From a checkpoint of a small multi-label image tagger: activation swiglu, layers 12.
Rows from block 6, named by matrix and row number. Rows with one number belong to one neuron. Each number is 128 + 32 x the weight over the matrix's rms, rounded and kept within 0 to 255. All counts start at 0. Numbers have three digits each.
# gate: MLP gate (model.blocks.6.mlp.gate.weight, 512x256), inputs 86-171
# fc1: MLP up (model.blocks.6.mlp.fc1.weight, 512x256), inputs 86-171
# fc2: MLP down (model.blocks.6.mlp.fc2.weight, 256x512, transposed), outputs 86-171
gate.180:116159164190125132137135191155194176125189083161136113098145181055095122108103050128091137134099154153127092143164168138125167119149067129165123136172138164123122139073056065098112112101123143109144101078122140178086107143143115080093149109121125172194062122
gate.181:178177190134133191130116152093123180142092069080168086137160119096089106097099116111147081101139150124073167089135065050083083149129107106123106091124185120135080208145145129119179173086093133111123188103169083117170128058130118184136116143120065134149156143
gate.182:145124093143186112107102128160136106132172186152105084083147149104140193126122136204153090124138158106147176094127119142166086153147135105147133114119118189093031143146063087167134118139104185057058155137154111122129134090159134183101089122144088108165117118
gate.183:120159063117121219138123092148162132135134141161156093090166126161089129212083105129093100084149116171133127148067121157159135078157158129085110103091111117133173115139180178144113110132080108133162086142151051122101126136143127132089142167135146192068096138
gate.184:093165110082162031148141136143166107152089132078074122117153124186163140149106127172182065130130128154156093100109112149119179108076108151101102037146119122135151093152169093113195139110124105090086101125148126126206152097087144161104076123158161147097160193
gate.185:148118095165087126174128126124116078054169088159158090114124110048111158061110205075131118146137178146136097159183123177173151085124101163131149056114158124096199117105131161050129102111192124079172165113162132152182092102139136153174090143098106153080103144
gate.186:119133017118209184125054123055137096093164117108137101098135141160196014082120155129146112161163176102075134142125134104161163156068137159169097092116083210171130141143095129142098103156134142032129111139182088118151150134109173158096121135100098131141113137
gate.187:161154132176185091176144124124101131104133163148135170084137094127162147169123111107093130108173119161112102155085172090096188112165165120158116071181167094147141142115162125131101121098151102143130112096132167088115086076119101130155073153137140057140119120
gate.188:144161080212165126164135161094158154146132155153198152115193118166106132080178098054135124119120114156124137101122098093137145124135119157160117135124101095105093084134178115094143132079038108105132129158118141113162098101130104108173107116151177102124140117
gate.189:168140084119132184047123178077131160161164114173098082120110172155173192114143148068075116069150086121132101126104158084138097123124133114148117080158175104171117140149139107108125124054099145190143118153166092150108123185104115154112158148140104139110154132
gate.190:190147122099131110130171061200168132137080192133116141166146178152141096149100131162138121147105200129150143092096103181139146134094084107141122110148166118186103120137151139120139124134109100078065103064140141095162162087141133062118119112105125090113099152
gate.191:068125106110089106170070096174125125099132156157129138115068149121124194130157066169146088108144163105116135195115072131195116117175098140125157119123137119131126125180136131173079184138138119159154141083101067163102134184092087126111169076102135164088089133
gate.192:121121169123145106153120107112044099169192174135099154141116159095134152118061093118132162173145099147126080169145168122125128108156119136183076074166150080126129073175191086098149131159082113122133130138122165125082106071076078109140093129129117095094125165
gate.193:150142114152167187162147111102092106168122135124144129144136136167125053132142094108136133127144083130124108134101110101173138110094128124143123119145121119102128122164144127070133147147181125115112141104145097178148149122103132082128171158154142100171114187
gate.194:077138128134146130147127095095097130111119122120124140187129122167082140106123120042085140101097139138173118185198173116216157098133122113103142120096100123144206137177072173119163127102130125120136088133115162146135123134101145122127142136125104177120143171
gate.195:180120126086128045081140109101217139188089126091145128183104123135123152078084108181126125180139097080194117115109080139142177188107106080155109115138144197126109158112154127124097132082095125100104135151149088159101142077155136178154155134108090110173137097
gate.196:145140149134146176162121212108167070115122083138157099137141138054160193140153174130100160125160140132132131172150124162156143126098120122129104183163156083141108145135105113101092136179106173107124129106073163118157148101153084161111142153110117081113198121
gate.197:128179167089134128154120110106139114137116130136136136061148135132101120082136130126050112118146120139102064136171131153092111111156105130054128118133134143109055162117092079136090139037152122101134071153104099109103167187136127135048110090204130141137126146
gate.198:146120149084160208145102075127114077159137139126112081078062080122180140148110162059107172108070118114132127169109207128139100144142135154094128114129045106077143139182113116126152090083110098129116167174107189074123092138127121122096183189130124134140143135
gate.199:166121142222129132103169134128195172118141208102150043089074144106128124128132144109121167149157162147111175124070144136151154148121187129187102127123108139089126131148162089142154111156130091067148175197170119110150136117115130123182125090151067127108130115
gate.200:104153166109138138133162143160093108106085106099168115156110153142110098110110185162164136180166086098163167034130137111114170128156158123096142148134095105123117135084147134199165117136108108109150106133164119131103088119155170225169122113204140121159126127
gate.201:129110114116117128133148176110107113121083179161123146143103108032090151170181117172089141117132190178129140151121108090149117201175130112142138178177136164130092094116119184133144167080098151142059150097144147103179076139222088188180144107101098063118198139
gate.202:110121100139124126118161175087152097117185107158068131140217173134059178168159111080101036063117115153138179091142058147195107082114118086049105166150154164152191094115119146146110121149111148133116105095120195176100139134119114114105151111076162077135094059
gate.203:137120130148174182150097134175186165136122143095100113152118126124131155148089172129110103117136222093075121067162069157073129131109155122080151129167201088178138099119126076060084115156122076101094165110160094083120140092130079092139126107108105097064167115
fc1.180:144120158083084123055119115087129134122120116120080136158164099117128135171054061143074103053132153115192129189169093092135141071169179125122136127120111152157094068111116151157151141160160083120149114146116156102122169101156143048170168147072139121100154154
fc1.181:131172115078073067141098167113100140104106118163129150150144077092093089079110110140134165091112140115126127118159075122141142120116138108179079117171146113071145183095097109077167154088095179090157156106152096097109160122132143144107111135156114157167151135
fc1.182:108125153121093090089187115130135082107062096158148030141062131179091145137105153104157164106154135114156053120123136161131119102092107079087161094113193118134104121136168110166106117103139124159121129061091190118146095172110100138150087127154133079117164133
fc1.183:142103133106140233152157124139174078123091120112115108126100134155140100183102157128154137109123187104100178072114130166167117119146150105092110102149078099115150107124072150097104020157155124081116164134150117103113139158146091102108112120172158102091143085
fc1.184:104121122142094105100126118104186173080126185116079168083098088109163137148148140144102110191098201135106115134136145119091147081195160122100156211141138119168216132106141132141170128165201153137120119182205117166055096109156086105150185097145154143119184176
fc1.185:107080150132144146141153132181059134171095134128156120195090142169135113137118083165102129117108156082124137110142112164073118128143217058133095144154069129105107132109100138162155119128114112096153124138151104129070112100116186115184134163140154096129162121
fc1.186:109148101136180149080134133116089145158079124168102167159141103122146176166111130095038161101148116182114131148094068138134164058166097080130100162135085079080173155152134089138143215047101145139166150141151112143113143145168129117204141144145114113132122098
fc1.187:157172088144110089160086145135114159152117120101094135233103114196080158113150137158119186163066155125148156139103145135194144178175074153150131116019074061068090106147115148124159168097198102124117126135109109183128106171123176154106143159095112122080105132
fc1.188:081197151156177110130147106113063152149074179127163109119130171117123113162082147159143182200145149140162111151158123108115106138090061118120120118105093131126144147142084126111159106097097124175099083122143128113129096170165134188178162175110121118126159175
fc1.189:178116118085147139172168136145156127080106195116163082091126112107072086124164150148152155169148167121144125110146097150156071103119138217124105160085167083122174167134087178109104120065171140153164164112151156089058129150132159160124118123177101127117100091
fc1.190:069184139144108079121176125159115100157105151098137141075109211080137146145136144115167148169127141178129134135131111155148100055123091092146131140105109111129099175125153121147060092103137134155133160164075118147145139168149130162143122117124123056094127138
fc1.191:091096124095164166166100089121124193167134159081112149128125112149123143102201094156124165064171146113144105112125102151170113141182133135142176148093157110118157112167141039140074140141138152167110110177114100164090225082156160126130085194174129155097095056
fc1.192:162158168166176124060097121130134098061130109119182093129117103157122148139157152164120141124101182079145150157104110081127088198157138098093101144153162166104104095154104125150152179117114152123106188070092090115096082175127139099089097139120107158121161082
fc1.193:126158145096052154127143119133122150153141152133146123152148146148136157111124138108132126104122096126237102151130121133167107107143129126117140124133169123176123112171144151172191128152118098171081104095162164066106156148129159112151140130172137135098115070
fc1.194:125093163083108114085124162149074142137131113189221191149132107182139129186138101069073144080145148105119104149153182158093166165122151115111208148143149108135166123151104118131167128154175096162107088073084155146128160133098152123097122055144111113110133144
fc1.195:122122113162111146150112178094087173127121116172089115114111125099063122133142153096095068099078119113066086170163132142104152092118121145173179162150148158102129094122167150182151070130143141136182113126092139129168107145102142134141143113110127171084188164
fc1.196:150122109117156093097149116075153177105137129133085116119177138110130070147094137124133161156138177136100096150151105112132136101169163073143145148091122178101087123182115169147087178141130131122155126116087102132150109148102171123104189120113101175117073101
fc1.197:141091188115098134097169168063113185130156109124108142092168127181094127105102167097174134110140148189103169166142183134111123140088121146155086134089188129173138159168063128110128120132136074115119086132114112144099133171136123136132130053199175170162154108
fc1.198:123106127150134118139134146085106170138134125122105180091153130106163111148142169092073152113149087153150131090173097080107192139151103099197125155137159129136082137101141106139182123165127147111132114109154139201126069122159094148123159121135112126136142095
fc1.199:076118123092124151099111179128119150195172105160194148156176083120127106146099090128065125115075179101089142201091142102077153128141068111113118103089090149136184095107119123094107169171144094157145116109042083168186161080170156146142100076172141130147182105
fc1.200:195117158135119184123127144123126101169143122077127147094110122134154203178212150092092128102096154142134171119127146091166113111214139085152121151131151145097064135111115154139155181110104121117154194136082134101190109150148114174027119144099180095116129122
fc1.201:115135175112126132095108080107148130079172129125141109078148170112066150128113137107137151127135159174152118158154086043163128120134121100155149177075151080185118147109136113175105151102135105176180138196104142151098155098196131114107132089161132157158172145
fc1.202:138093111072165115130146074127141109185063085126135147110090158061109156142114131149104108088153171142078103101146176179105132122160185110188130114094152111099108096120116111063084073145132131112126120121105127137146141133103175132180129153152064109113136120
fc1.203:101149107070096147082094097078163167076122102150186089194104139138134119168186109107106115138155125137128139169163171172104142129080164190075084156119139138142175078150158173112145162140146171090114133144146147128148113092153121088236148115178153141145146147
fc2.180:090117117154175169138111143180122110049088122192153150159114169121116149125122095113166145142110158101080129164086098173101113101115124199139083103105165121073126159090174171172109135149108168072121162141143131200109110175108087082118117115111191173132159101
fc2.181:166116135193171124121127133153159175183097154178200156164090097091122103153127083152141183141096188112110143138115141085099117132126176166079153157169112129130152082133126133101113096051136090137118107161093110095105172116114196140112179134135131118120145136
fc2.182:118129058112139108099157075162174094143082107144135100143114126108127128197078145074119141135153188077168181122108124112092081129153142153105149133128137129182169129135143159081127112123113142134154132105141141131160096127135152131152126143118117150106092142
fc2.183:128097074143098100123180162143030136058150088114138166142149104136079094156078118095102173117147110113179188177101198127195073184140169112156122110164066159093124135106058115136182102160097082078068114139125128124148148031113143117076176133139127132184118130
fc2.184:126056115125117101181154174069115097172116104127109145167082164116123130121128160104105142090134154105087160135085099161175162180215159085122212164119114134156131145127136178130173139188120092151149188125138120164131103172053088169186150140088140129127122154
fc2.185:150089145213155212100110099129154092128152135085108217164068101120121134088097102160122093124110114063125101116178159184136197156143160095123158187183086123155179079103101151137113088135078095118115107212158119123096118177190180117121071166158100108158102183
fc2.186:168120111203071119133157102145139094146117107139164157134137078082097188143149043173122137069134136152151116107145140155084148123162136120163119088115108177089104116122128174161098139146133114143168110120060204089160104147121118148090154100166143186096118155
fc2.187:075144087093068123134174179109164116180090115075162105159093120165085144102139168121141171133134133146160050172116167133129141181125144118067130143116117158124073165074131115164142172115164121118139137147148122146149156179171147090192094154139121079118121136
fc2.188:121174163159121116130114076101139103139120110171149147136139167134093117086091144098210105121179201099120122137173134118182098138104106170128128193131079174141078126100111131166105149110111128116111143112123171113191122112115096122124148120177110150152112199
fc2.189:148148140166133118125120115122113151097115093144167083146146130088111096092130156146104091082110161121139118156056148167088112166135128084103108159112159165068127155111144123126098151125114177122092104151155118135085109111163134116131122145077078139147122052
fc2.190:071115090140110103165165075097148149121119172147126097131065112068122167127147179122114126104164131104040131160150112113108154135132174139146145086158128118138139109095135179138090117111098158116090092145137120129120130091119081053161161136123122127094127114
fc2.191:128190112087175063141134094105123072128166164134128119111126056085088207117101111093165140143087162102132138174160130102108165176112105193156143082102116140085137173148112171126167132130156123168075144115162072168136147169158157144139129163149156182061132141
fc2.192:133146092118111163111087106101156113087155178120123039114139123140107100122172188123140107102119065147117130154128090099146101144056113170194190149099120125145136130136115214100116087169117136093113193084146075129135137132150101152129164124132134123096096123
fc2.193:118140157144128101144123169112170125118148137130075184107130122154198109104126099106164147062111084190141113143117149137110124090099112090126119115118138090135113151150101097110108125093111130152105142133121136073127160124122110125120146131096155099144137175
fc2.194:123178137137111168090084104149136162095123121182126104150126115114139119144150117158152147163104108127143079178062189172137061106168131164120159117089089093075189092144114138106138073134139109087133128139113195150176135108178093139196106124117111172136107087
fc2.195:081157107071142173160074118138166184113148104117157137126090161119183060133083113189087128090109130126194144083111153121151160141166150063156003084103201109159153085171084171182092147146042109145135065118155170115130149211071150181163118103135119059070162133
fc2.196:147119125160078124089116114154197139165154083106152125114121071179187115143136119135107131142128131170158148115083174139132115141089111148085152118111126140134147130157119111150169142108148130118123183136125179051112142099172126135132157091126130102152128143
fc2.197:127075143112172164130122141147143132102153100077190101074128097087126148129192126207140097138100158178101111078122149106134143123150133123221149115086122132145085108147108133104125099161155143092100050132113138101133190087203152107089148155158093105111129152
fc2.198:120127116083108095161182140134110168142144111115148131123112130170141104117124123147080190154132109148140182145097172166161120159138132105110117115151085093149147157048093106191140134125103147120095123102097113161146123157109104113082131115112112157137166110
fc2.199:098154122132086138163172120131159145143095095143132139118198121094135124150145083138131072156141099181189096111138071137168118101102122098152111102137144153052139169104077152120103184110189181115127170103148140100172118106086145111075178179119124127091210156
fc2.200:115112096135127094140188078125133121106137128117116143116067162150121158111124150133086164104119127197134161149135182102184106139132147138155072085116157095131169072182125167113125143131117166094107123143136131117107140139087170088101150183146114100124169161
fc2.201:125158117116164084154142129070140137136118159163136154101081165117133130157109140120132125102101096078169104137087139086152123130147161141156154140162157123086149169144173090088093122141162085142120118155129170136136123171091170147138149114155129128086105070
fc2.202:143136169139102146120058108207074083132173089095178167153080113133119165167166160106126099114161140077144170070143158143133105122152071074111105189157141143166138174175102093151090105115098118123123131099115067165126115160162132146090166100090146152123099096
fc2.203:156124116127110104119138138156109162135110095115130078151126140106073059117183141099121191151144133106171161105159112135136142103147155089114104172097113087126152163077168130123089103150083124164146137125180127154140166192146115187099083168172183129145150152