From a checkpoint of a small multi-label image tagger.
Training: soap at rate 0.0023, 16400 steps.
Rows from block 8 of a small multi-label image tagger, named by matrix and row number. Rows with one number belong to one neuron. Each number is 200 + 40 x the weight over its row's rms, rounded and kept within 0 to 999. All counts start at 0.
After each neuron's rows are labels from the 100 images, of 14976, where the neuron reaches its largest size: "responds to" is what is common among them; "patch colour" is the nearest of a few named colours to the mean colour under the peak. Only what is clearly more common there than usual is listed. The data: regions of photos with short descriptions (Visual Genome). In brackets: how many of the 100.
# gate: MLP gate (model.blocks.8.mlp.gate.weight, 512x256), inputs 215-255
# fc1: MLP up (model.blocks.8.mlp.fc1.weight, 512x256), inputs 215-255
# fc2: MLP down (model.blocks.8.mlp.fc2.weight, 256x512, transposed), outputs 215-255

gate.461,170,266,223,167,200,200,234,196,223,194,252,216,197,284,163,232,169,189,169,126,179,245,209,304,163,251,212,224,211,153,155,202,242,236,173,203,190,151,169,117,136
fc1.461,251,185,238,203,125,184,182,201,201,187,158,184,215,182,201,138,247,189,253,276,200,204,137,119,270,173,184,169,178,234,257,229,202,194,219,207,247,228,294,263,252
fc2.461,202,102,177,228,214,187,157,178,239,251,184,226,136,173,218,189,183,189,174,187,191,154,168,236,241,188,148,225,224,217,150,263,205,182,138,195,225,111,251,162,207
responds to: text has "broccoli" (26)
patch colour: brown (80)

gate.313,236,249,197,181,188,97,186,164,184,150,159,170,252,114,158,167,198,233,209,212,276,236,214,148,169,189,177,185,226,207,152,151,234,159,205,118,217,131,185,166,132
fc1.313,188,258,192,215,197,179,133,172,153,215,122,244,226,219,169,313,204,204,198,250,142,145,212,190,148,223,170,222,168,243,201,174,214,174,212,135,202,192,148,212,187
fc2.313,160,207,198,231,211,276,198,223,265,162,222,232,232,136,213,238,265,172,221,149,121,262,163,198,127,225,271,223,216,202,248,123,229,189,262,188,226,160,178,188,191
responds to: text has "elephant" (47)
patch colour: brown (68)

gate.501,181,160,276,133,222,199,188,224,202,228,156,223,299,183,168,144,283,221,214,151,230,182,190,242,226,171,224,214,190,244,209,171,240,184,214,168,171,177,174,232,225
fc1.501,261,185,180,199,243,274,230,153,236,227,162,200,254,141,229,240,221,225,259,250,157,138,221,171,181,245,232,184,171,193,163,228,169,170,177,215,216,152,138,183,198
fc2.501,196,205,175,183,239,207,255,204,207,160,158,197,187,172,190,244,249,183,208,144,220,240,176,175,204,206,224,219,162,185,223,270,240,100,81,243,184,204,256,181,189
responds to: text has "man" (32)
patch colour: grey (67)

gate.449,186,151,284,168,162,211,226,198,230,176,238,186,227,213,129,176,161,164,197,177,179,190,237,212,218,174,167,179,152,115,208,232,232,248,232,238,214,153,157,150,147
fc1.449,188,276,116,245,189,207,139,238,178,276,242,188,144,258,205,250,225,230,197,130,161,240,200,183,248,193,178,258,261,287,166,167,259,199,181,185,145,184,218,257,189
fc2.449,198,217,198,178,210,217,215,187,167,103,257,187,166,295,156,187,212,200,202,238,203,205,192,145,236,200,204,248,177,209,184,211,265,246,163,161,182,246,190,148,135
responds to: text has "sky" (56); text has "blue" (32)
patch colour: blue (28)

gate.235,216,165,195,154,200,208,228,166,202,232,201,241,181,247,202,166,180,149,122,233,237,245,168,256,197,154,162,207,235,200,235,248,254,213,157,159,159,156,208,264,168
fc1.235,201,218,138,180,196,178,114,207,195,156,93,226,137,123,208,206,157,267,207,257,217,164,185,226,211,183,181,170,164,224,172,249,140,214,178,206,243,203,227,202,203
fc2.235,165,201,206,127,220,185,215,203,186,208,69,133,231,88,150,195,192,146,249,187,199,198,170,174,234,235,117,284,245,233,237,189,238,243,216,181,182,175,209,190,265
responds to: text has "man" (26)
patch colour: grey (68)

gate.372,232,214,222,221,192,194,204,184,165,181,204,228,184,168,222,191,189,201,243,267,142,170,131,167,141,113,160,194,190,240,185,223,225,254,131,266,172,146,219,221,202
fc1.372,206,212,151,220,115,162,150,157,122,157,152,158,151,113,215,171,225,243,211,190,223,212,194,210,180,194,231,239,196,203,148,212,198,186,212,275,146,117,131,152,182
fc2.372,193,216,182,233,180,299,204,156,128,209,199,221,219,177,192,234,228,177,150,168,107,247,165,242,218,225,217,249,200,183,261,196,163,223,208,295,172,217,151,278,242
responds to: text has "sky" (32); text has "blue" (30); text has "white" (29)
patch colour: white (37)

gate.277,222,195,162,207,222,218,215,272,198,177,126,185,235,176,172,138,266,215,187,207,169,224,185,185,190,152,198,198,237,205,222,194,261,187,215,243,174,260,231,221,211
fc1.277,178,228,217,181,208,135,221,224,234,242,217,177,183,206,116,147,223,205,214,175,198,236,176,249,221,209,153,188,246,235,230,187,205,128,234,198,163,199,240,130,239
fc2.277,238,228,226,246,195,200,156,218,246,217,186,142,200,252,238,97,145,214,205,220,208,231,162,198,255,236,153,156,247,182,202,164,171,260,299,152,199,174,192,192,264
responds to: text has "man" (28)
patch colour: grey (67)

gate.26,226,177,289,188,168,201,197,178,229,199,154,199,232,285,241,202,234,158,169,142,165,195,203,203,189,156,190,240,216,205,292,156,290,225,257,149,276,173,205,199,173
fc1.26,234,247,154,191,207,309,205,204,238,208,122,242,141,218,230,140,230,186,226,208,189,196,163,177,190,257,259,174,187,142,93,259,155,173,170,218,183,207,192,200,167
fc2.26,171,237,159,136,187,249,261,141,230,207,175,204,219,147,126,253,240,198,289,194,191,176,144,184,197,204,203,208,154,203,219,280,147,195,142,188,172,175,246,228,170
responds to: text has "man" (28)
patch colour: pink (37)

gate.389,145,155,235,189,227,115,247,202,228,243,163,185,252,176,146,183,211,147,179,160,210,245,204,159,205,217,210,160,264,259,213,194,231,291,222,199,256,242,187,223,241
fc1.389,247,170,260,182,193,146,170,267,235,244,188,253,202,257,291,136,203,148,80,125,201,186,202,209,175,164,224,223,193,134,294,196,227,172,270,192,205,223,192,143,209
fc2.389,217,211,180,218,156,178,227,262,190,167,167,201,194,237,238,187,173,254,214,264,196,167,281,255,223,193,239,178,208,221,224,113,163,219,233,155,251,199,161,166,150
responds to: text has "man" (30)
patch colour: grey (74)

gate.358,237,191,187,188,183,222,119,204,180,225,203,151,178,140,166,223,152,215,175,196,216,249,174,205,162,162,195,176,233,99,177,228,107,185,267,225,211,199,162,155,182
fc1.358,175,226,208,187,112,225,203,211,181,285,167,205,253,168,171,169,118,243,175,180,183,194,192,168,177,260,146,218,238,243,240,109,240,150,170,163,133,161,145,188,265
fc2.358,218,191,270,192,245,171,234,129,256,141,258,202,155,246,217,236,207,208,195,233,155,140,186,236,229,188,208,215,230,202,210,145,264,197,159,197,216,247,71,221,241
responds to: text has "sky" (32); text has "blue" (26)
patch colour: cyan (25)

gate.124,145,222,208,182,146,176,221,178,188,177,149,234,166,240,227,193,211,206,229,178,227,186,188,201,225,203,164,218,230,174,154,186,226,176,226,216,207,193,150,215,171
fc1.124,185,149,160,192,161,228,228,192,259,135,141,233,184,212,238,172,191,198,247,244,243,171,205,198,187,191,210,210,210,195,188,217,187,180,217,178,205,211,217,216,217
fc2.124,189,236,197,203,209,174,240,98,159,220,184,204,181,163,211,260,112,198,185,213,216,215,218,150,247,289,219,119,258,147,189,249,201,291,180,219,199,205,184,270,267
responds to: text has "white" (41); text has "sky" (30)
patch colour: white (48); pink (31)

gate.388,173,222,244,210,199,178,188,149,252,162,201,190,219,257,174,221,168,267,197,163,176,213,193,252,162,320,208,177,221,201,204,197,229,165,178,172,248,257,156,249,227
fc1.388,167,226,216,153,226,201,250,211,254,241,191,195,257,233,200,227,154,223,246,125,265,241,197,268,193,251,227,151,192,230,230,235,217,203,149,225,203,309,201,214,247
fc2.388,233,157,217,218,204,155,145,222,179,206,272,184,235,244,283,252,196,197,232,171,235,217,214,260,156,166,170,170,183,178,235,283,162,247,205,167,268,224,216,205,247
responds to: text has "man" (27)
patch colour: grey (68)

gate.417,217,185,195,147,224,263,239,202,155,176,245,155,230,168,207,158,220,209,181,264,206,220,199,257,217,111,158,192,211,162,198,189,169,218,271,204,259,168,154,177,156
fc1.417,181,222,189,192,178,273,211,260,206,179,118,244,242,158,223,169,217,257,209,272,180,190,224,226,251,133,154,181,176,166,248,251,188,238,168,200,262,238,186,211,213
fc2.417,248,228,152,220,171,202,209,222,145,234,163,178,202,213,240,222,170,149,250,180,183,213,254,224,185,223,214,201,166,196,250,168,114,151,201,190,170,149,207,229,233
responds to: text has "sky" (43); text has "blue" (27)
patch colour: blue (60)

gate.230,223,130,157,224,166,219,178,197,210,161,166,203,278,102,235,272,246,147,161,232,179,244,206,245,218,187,121,221,194,200,192,150,174,238,205,195,149,189,124,255,218
fc1.230,245,126,154,189,217,203,118,189,191,167,159,239,196,168,159,138,197,169,166,184,152,214,360,211,202,213,186,198,268,213,128,237,102,194,240,202,180,243,162,280,125
fc2.230,192,205,237,148,216,248,186,213,217,235,235,203,270,242,222,237,239,207,190,168,215,272,215,179,169,169,182,159,140,175,258,176,141,201,212,219,215,235,177,206,119
responds to: text has "red" (27)
patch colour: red (53)

gate.502,189,212,159,208,209,210,240,229,211,238,214,200,136,231,297,184,239,259,177,240,228,189,231,216,167,170,190,246,155,122,287,220,225,223,243,162,113,202,128,142,241
fc1.502,177,242,189,191,183,209,184,223,173,181,185,225,211,160,188,175,203,183,161,192,188,237,205,219,152,184,209,142,231,291,183,272,262,201,184,192,216,187,276,218,198
fc2.502,172,182,179,198,157,198,179,241,197,240,155,184,173,240,181,206,195,214,226,292,165,184,221,220,228,163,337,189,220,171,203,230,214,210,158,95,195,228,191,177,225
responds to: text has "sign" (35)
patch colour: white (31)

gate.345,191,201,242,224,166,184,211,182,207,225,244,290,213,125,281,248,226,165,206,210,143,188,215,165,173,198,175,151,190,199,208,157,198,214,193,217,87,145,217,151,170
fc1.345,225,205,164,237,176,164,146,214,153,266,286,182,168,193,176,161,268,241,166,222,206,197,208,170,184,139,136,186,228,196,225,224,188,135,240,190,172,159,177,222,259
fc2.345,241,163,173,142,134,148,216,161,192,219,223,188,170,203,216,165,204,247,235,206,257,138,193,232,161,201,210,183,255,195,188,230,218,223,256,181,223,212,177,228,232
responds to: text has "white" (43)
patch colour: white (51)

gate.8,141,245,215,255,241,257,195,213,136,219,245,248,164,265,150,188,194,208,163,136,242,261,221,250,181,248,236,132,112,152,235,227,146,134,178,189,183,221,209,242,227
fc1.8,230,212,197,190,148,198,194,187,256,186,141,153,212,237,247,204,152,235,190,190,179,178,135,178,144,137,159,234,271,161,211,171,154,276,256,156,154,194,237,189,204
fc2.8,240,236,213,219,142,219,153,243,197,207,189,143,210,179,280,220,248,257,234,226,217,158,223,206,154,151,157,226,189,240,240,232,201,197,187,200,267,168,189,134,210
responds to: text has "red" (29)
patch colour: brown (62)

gate.151,217,134,238,213,243,196,155,195,138,197,196,243,251,130,222,281,150,165,194,198,168,200,180,170,163,180,251,205,221,161,169,194,53,195,201,178,180,157,207,220,170
fc1.151,137,141,248,280,213,203,169,159,227,211,234,215,296,174,218,179,147,199,204,194,274,185,236,221,285,179,154,244,246,275,199,210,155,167,207,176,166,192,199,205,235
fc2.151,195,166,227,185,193,153,195,155,191,165,213,199,203,143,170,162,208,222,221,221,190,229,220,199,270,153,197,159,178,133,270,176,298,204,236,264,207,234,202,175,182
responds to: text has "plane" (27)
patch colour: cyan (26)

gate.159,181,199,230,212,223,257,279,275,163,183,173,213,248,211,236,237,216,206,145,215,114,155,208,198,184,217,204,224,267,157,207,187,159,284,173,190,229,160,216,102,223
fc1.159,230,213,233,167,99,195,217,219,164,128,182,132,214,249,252,236,270,149,125,189,233,260,268,229,199,177,191,153,168,169,227,223,187,200,203,221,197,162,231,220,168
fc2.159,147,184,198,128,146,241,233,198,180,193,270,211,164,157,170,165,227,184,159,270,277,157,225,227,148,189,183,228,270,156,178,191,192,131,183,180,246,181,191,243,211
responds to: text has "plane" (32)
patch colour: grey (82)

gate.394,199,223,233,192,201,190,252,163,229,203,163,147,199,234,155,162,217,236,159,224,195,194,170,210,247,178,190,142,225,181,202,112,231,198,202,200,203,179,182,164,187
fc1.394,250,164,216,158,254,228,165,227,203,181,338,205,172,209,234,184,243,131,183,153,212,264,213,236,244,243,138,246,209,200,215,195,170,244,161,246,228,187,204,210,232
fc2.394,284,182,227,190,214,250,255,186,192,201,266,159,220,206,182,235,206,177,166,196,214,137,161,226,119,227,254,248,102,200,246,225,194,207,168,260,217,232,176,245,176
responds to: text has "man" (33)
patch colour: pink (27)

gate.168,154,225,219,153,187,258,127,249,195,205,168,196,145,206,116,122,291,215,211,174,177,178,276,238,176,234,231,146,271,191,217,224,222,242,142,216,171,233,192,168,171
fc1.168,228,159,158,277,215,178,219,122,234,206,205,207,210,202,246,214,191,231,221,229,208,209,200,155,254,173,153,235,166,193,202,203,157,141,241,227,177,190,170,201,207
fc2.168,215,245,247,231,285,187,199,155,214,229,279,195,260,161,211,200,243,214,221,210,183,234,184,213,203,186,154,174,143,224,122,239,235,175,68,192,224,183,207,178,151
responds to: text has "green" (27); text has "tree" (26)
patch colour: black (38)

gate.3,159,194,190,142,226,197,213,188,157,146,144,202,153,174,113,222,181,236,192,185,111,146,202,233,182,240,182,181,196,154,186,151,177,239,165,233,236,237,199,175,133
fc1.3,136,248,257,143,225,149,212,267,158,186,231,128,211,169,154,189,216,213,156,129,109,223,263,161,171,235,222,201,247,136,240,252,188,230,181,253,164,217,183,203,178
fc2.3,166,201,223,188,278,167,224,248,157,227,152,184,185,225,197,188,150,283,204,204,216,226,257,290,190,232,168,180,235,173,153,271,198,277,151,119,204,178,225,232,221
responds to: text has "snow" (39)
patch colour: pink (37)

gate.335,242,205,204,164,181,244,180,252,255,93,210,211,229,258,174,162,210,173,191,197,259,249,206,237,246,165,192,207,191,186,242,190,220,148,159,146,253,199,197,248,198
fc1.335,247,191,216,185,228,225,224,136,158,221,270,195,214,181,154,180,266,140,244,135,182,216,145,154,213,230,165,204,192,126,233,257,158,175,208,202,194,224,103,254,148
fc2.335,190,173,170,176,196,215,215,187,235,199,171,222,158,235,183,173,198,169,228,201,202,150,196,200,177,241,183,215,148,183,169,220,219,156,229,172,203,184,210,192,174
responds to: text has "blue" (25)
patch colour: blue (34)

gate.392,146,192,169,202,241,265,236,137,157,232,203,221,170,103,118,267,187,195,264,228,210,214,208,218,208,213,234,207,201,233,151,234,200,225,139,167,234,191,195,209,149
fc1.392,195,189,189,240,254,255,148,176,237,226,158,104,241,180,227,162,181,180,107,212,198,90,133,270,145,210,228,252,182,258,248,151,192,166,195,275,175,151,227,225,137
fc2.392,173,136,234,193,180,245,216,211,155,211,206,166,260,271,239,257,178,208,239,118,216,211,184,243,150,251,155,237,216,210,217,245,218,196,206,188,186,156,151,192,229
responds to: text has "baseball" (27); text has "player" (25)
patch colour: grey (65)

gate.429,154,248,162,96,149,202,185,256,152,196,135,190,161,164,140,224,192,225,208,95,123,189,193,201,167,211,186,210,202,141,180,202,186,221,212,209,269,235,206,208,191
fc1.429,267,108,163,221,211,208,248,160,242,256,222,251,263,209,221,182,185,217,192,235,275,211,224,162,229,178,204,148,176,226,212,132,147,155,187,210,240,139,205,197,295
fc2.429,240,196,179,235,133,246,221,161,226,185,162,207,247,150,263,232,247,57,211,204,150,163,186,151,219,199,190,226,161,257,196,111,238,140,274,266,242,193,181,156,171
responds to: text has "snow" (38)
patch colour: pink (40)

gate.105,201,230,264,202,193,87,213,241,257,197,172,182,150,220,117,211,168,178,284,172,96,160,155,185,235,145,258,208,179,207,186,175,290,224,197,192,219,245,247,175,226
fc1.105,250,219,184,210,201,228,232,133,195,170,203,259,223,174,154,226,256,240,133,224,233,151,284,214,233,178,185,180,153,211,226,174,235,199,251,197,170,202,174,184,241
fc2.105,202,209,159,211,164,247,160,149,311,231,309,216,217,139,217,201,225,233,129,200,160,267,196,166,225,232,193,187,184,212,125,186,261,166,166,211,233,254,215,158,139
responds to: text has "sheep" (33)
patch colour: grey (69)

gate.330,195,152,239,202,206,236,202,222,237,181,181,187,216,193,188,256,159,174,256,187,175,151,169,134,148,161,210,199,156,132,270,264,80,267,276,186,219,238,183,178,191
fc1.330,230,286,143,204,230,169,185,185,138,156,139,227,275,142,197,179,222,259,212,242,263,206,179,185,273,277,214,223,214,289,176,172,213,199,178,196,192,233,193,184,262
fc2.330,213,224,198,161,201,221,183,161,146,144,166,219,219,234,124,206,239,219,230,264,144,203,135,228,222,275,222,286,217,258,166,171,262,216,207,195,230,218,137,106,244
responds to: text has "sky" (49); text has "clouds" (28); text has "blue" (28)
patch colour: white (38)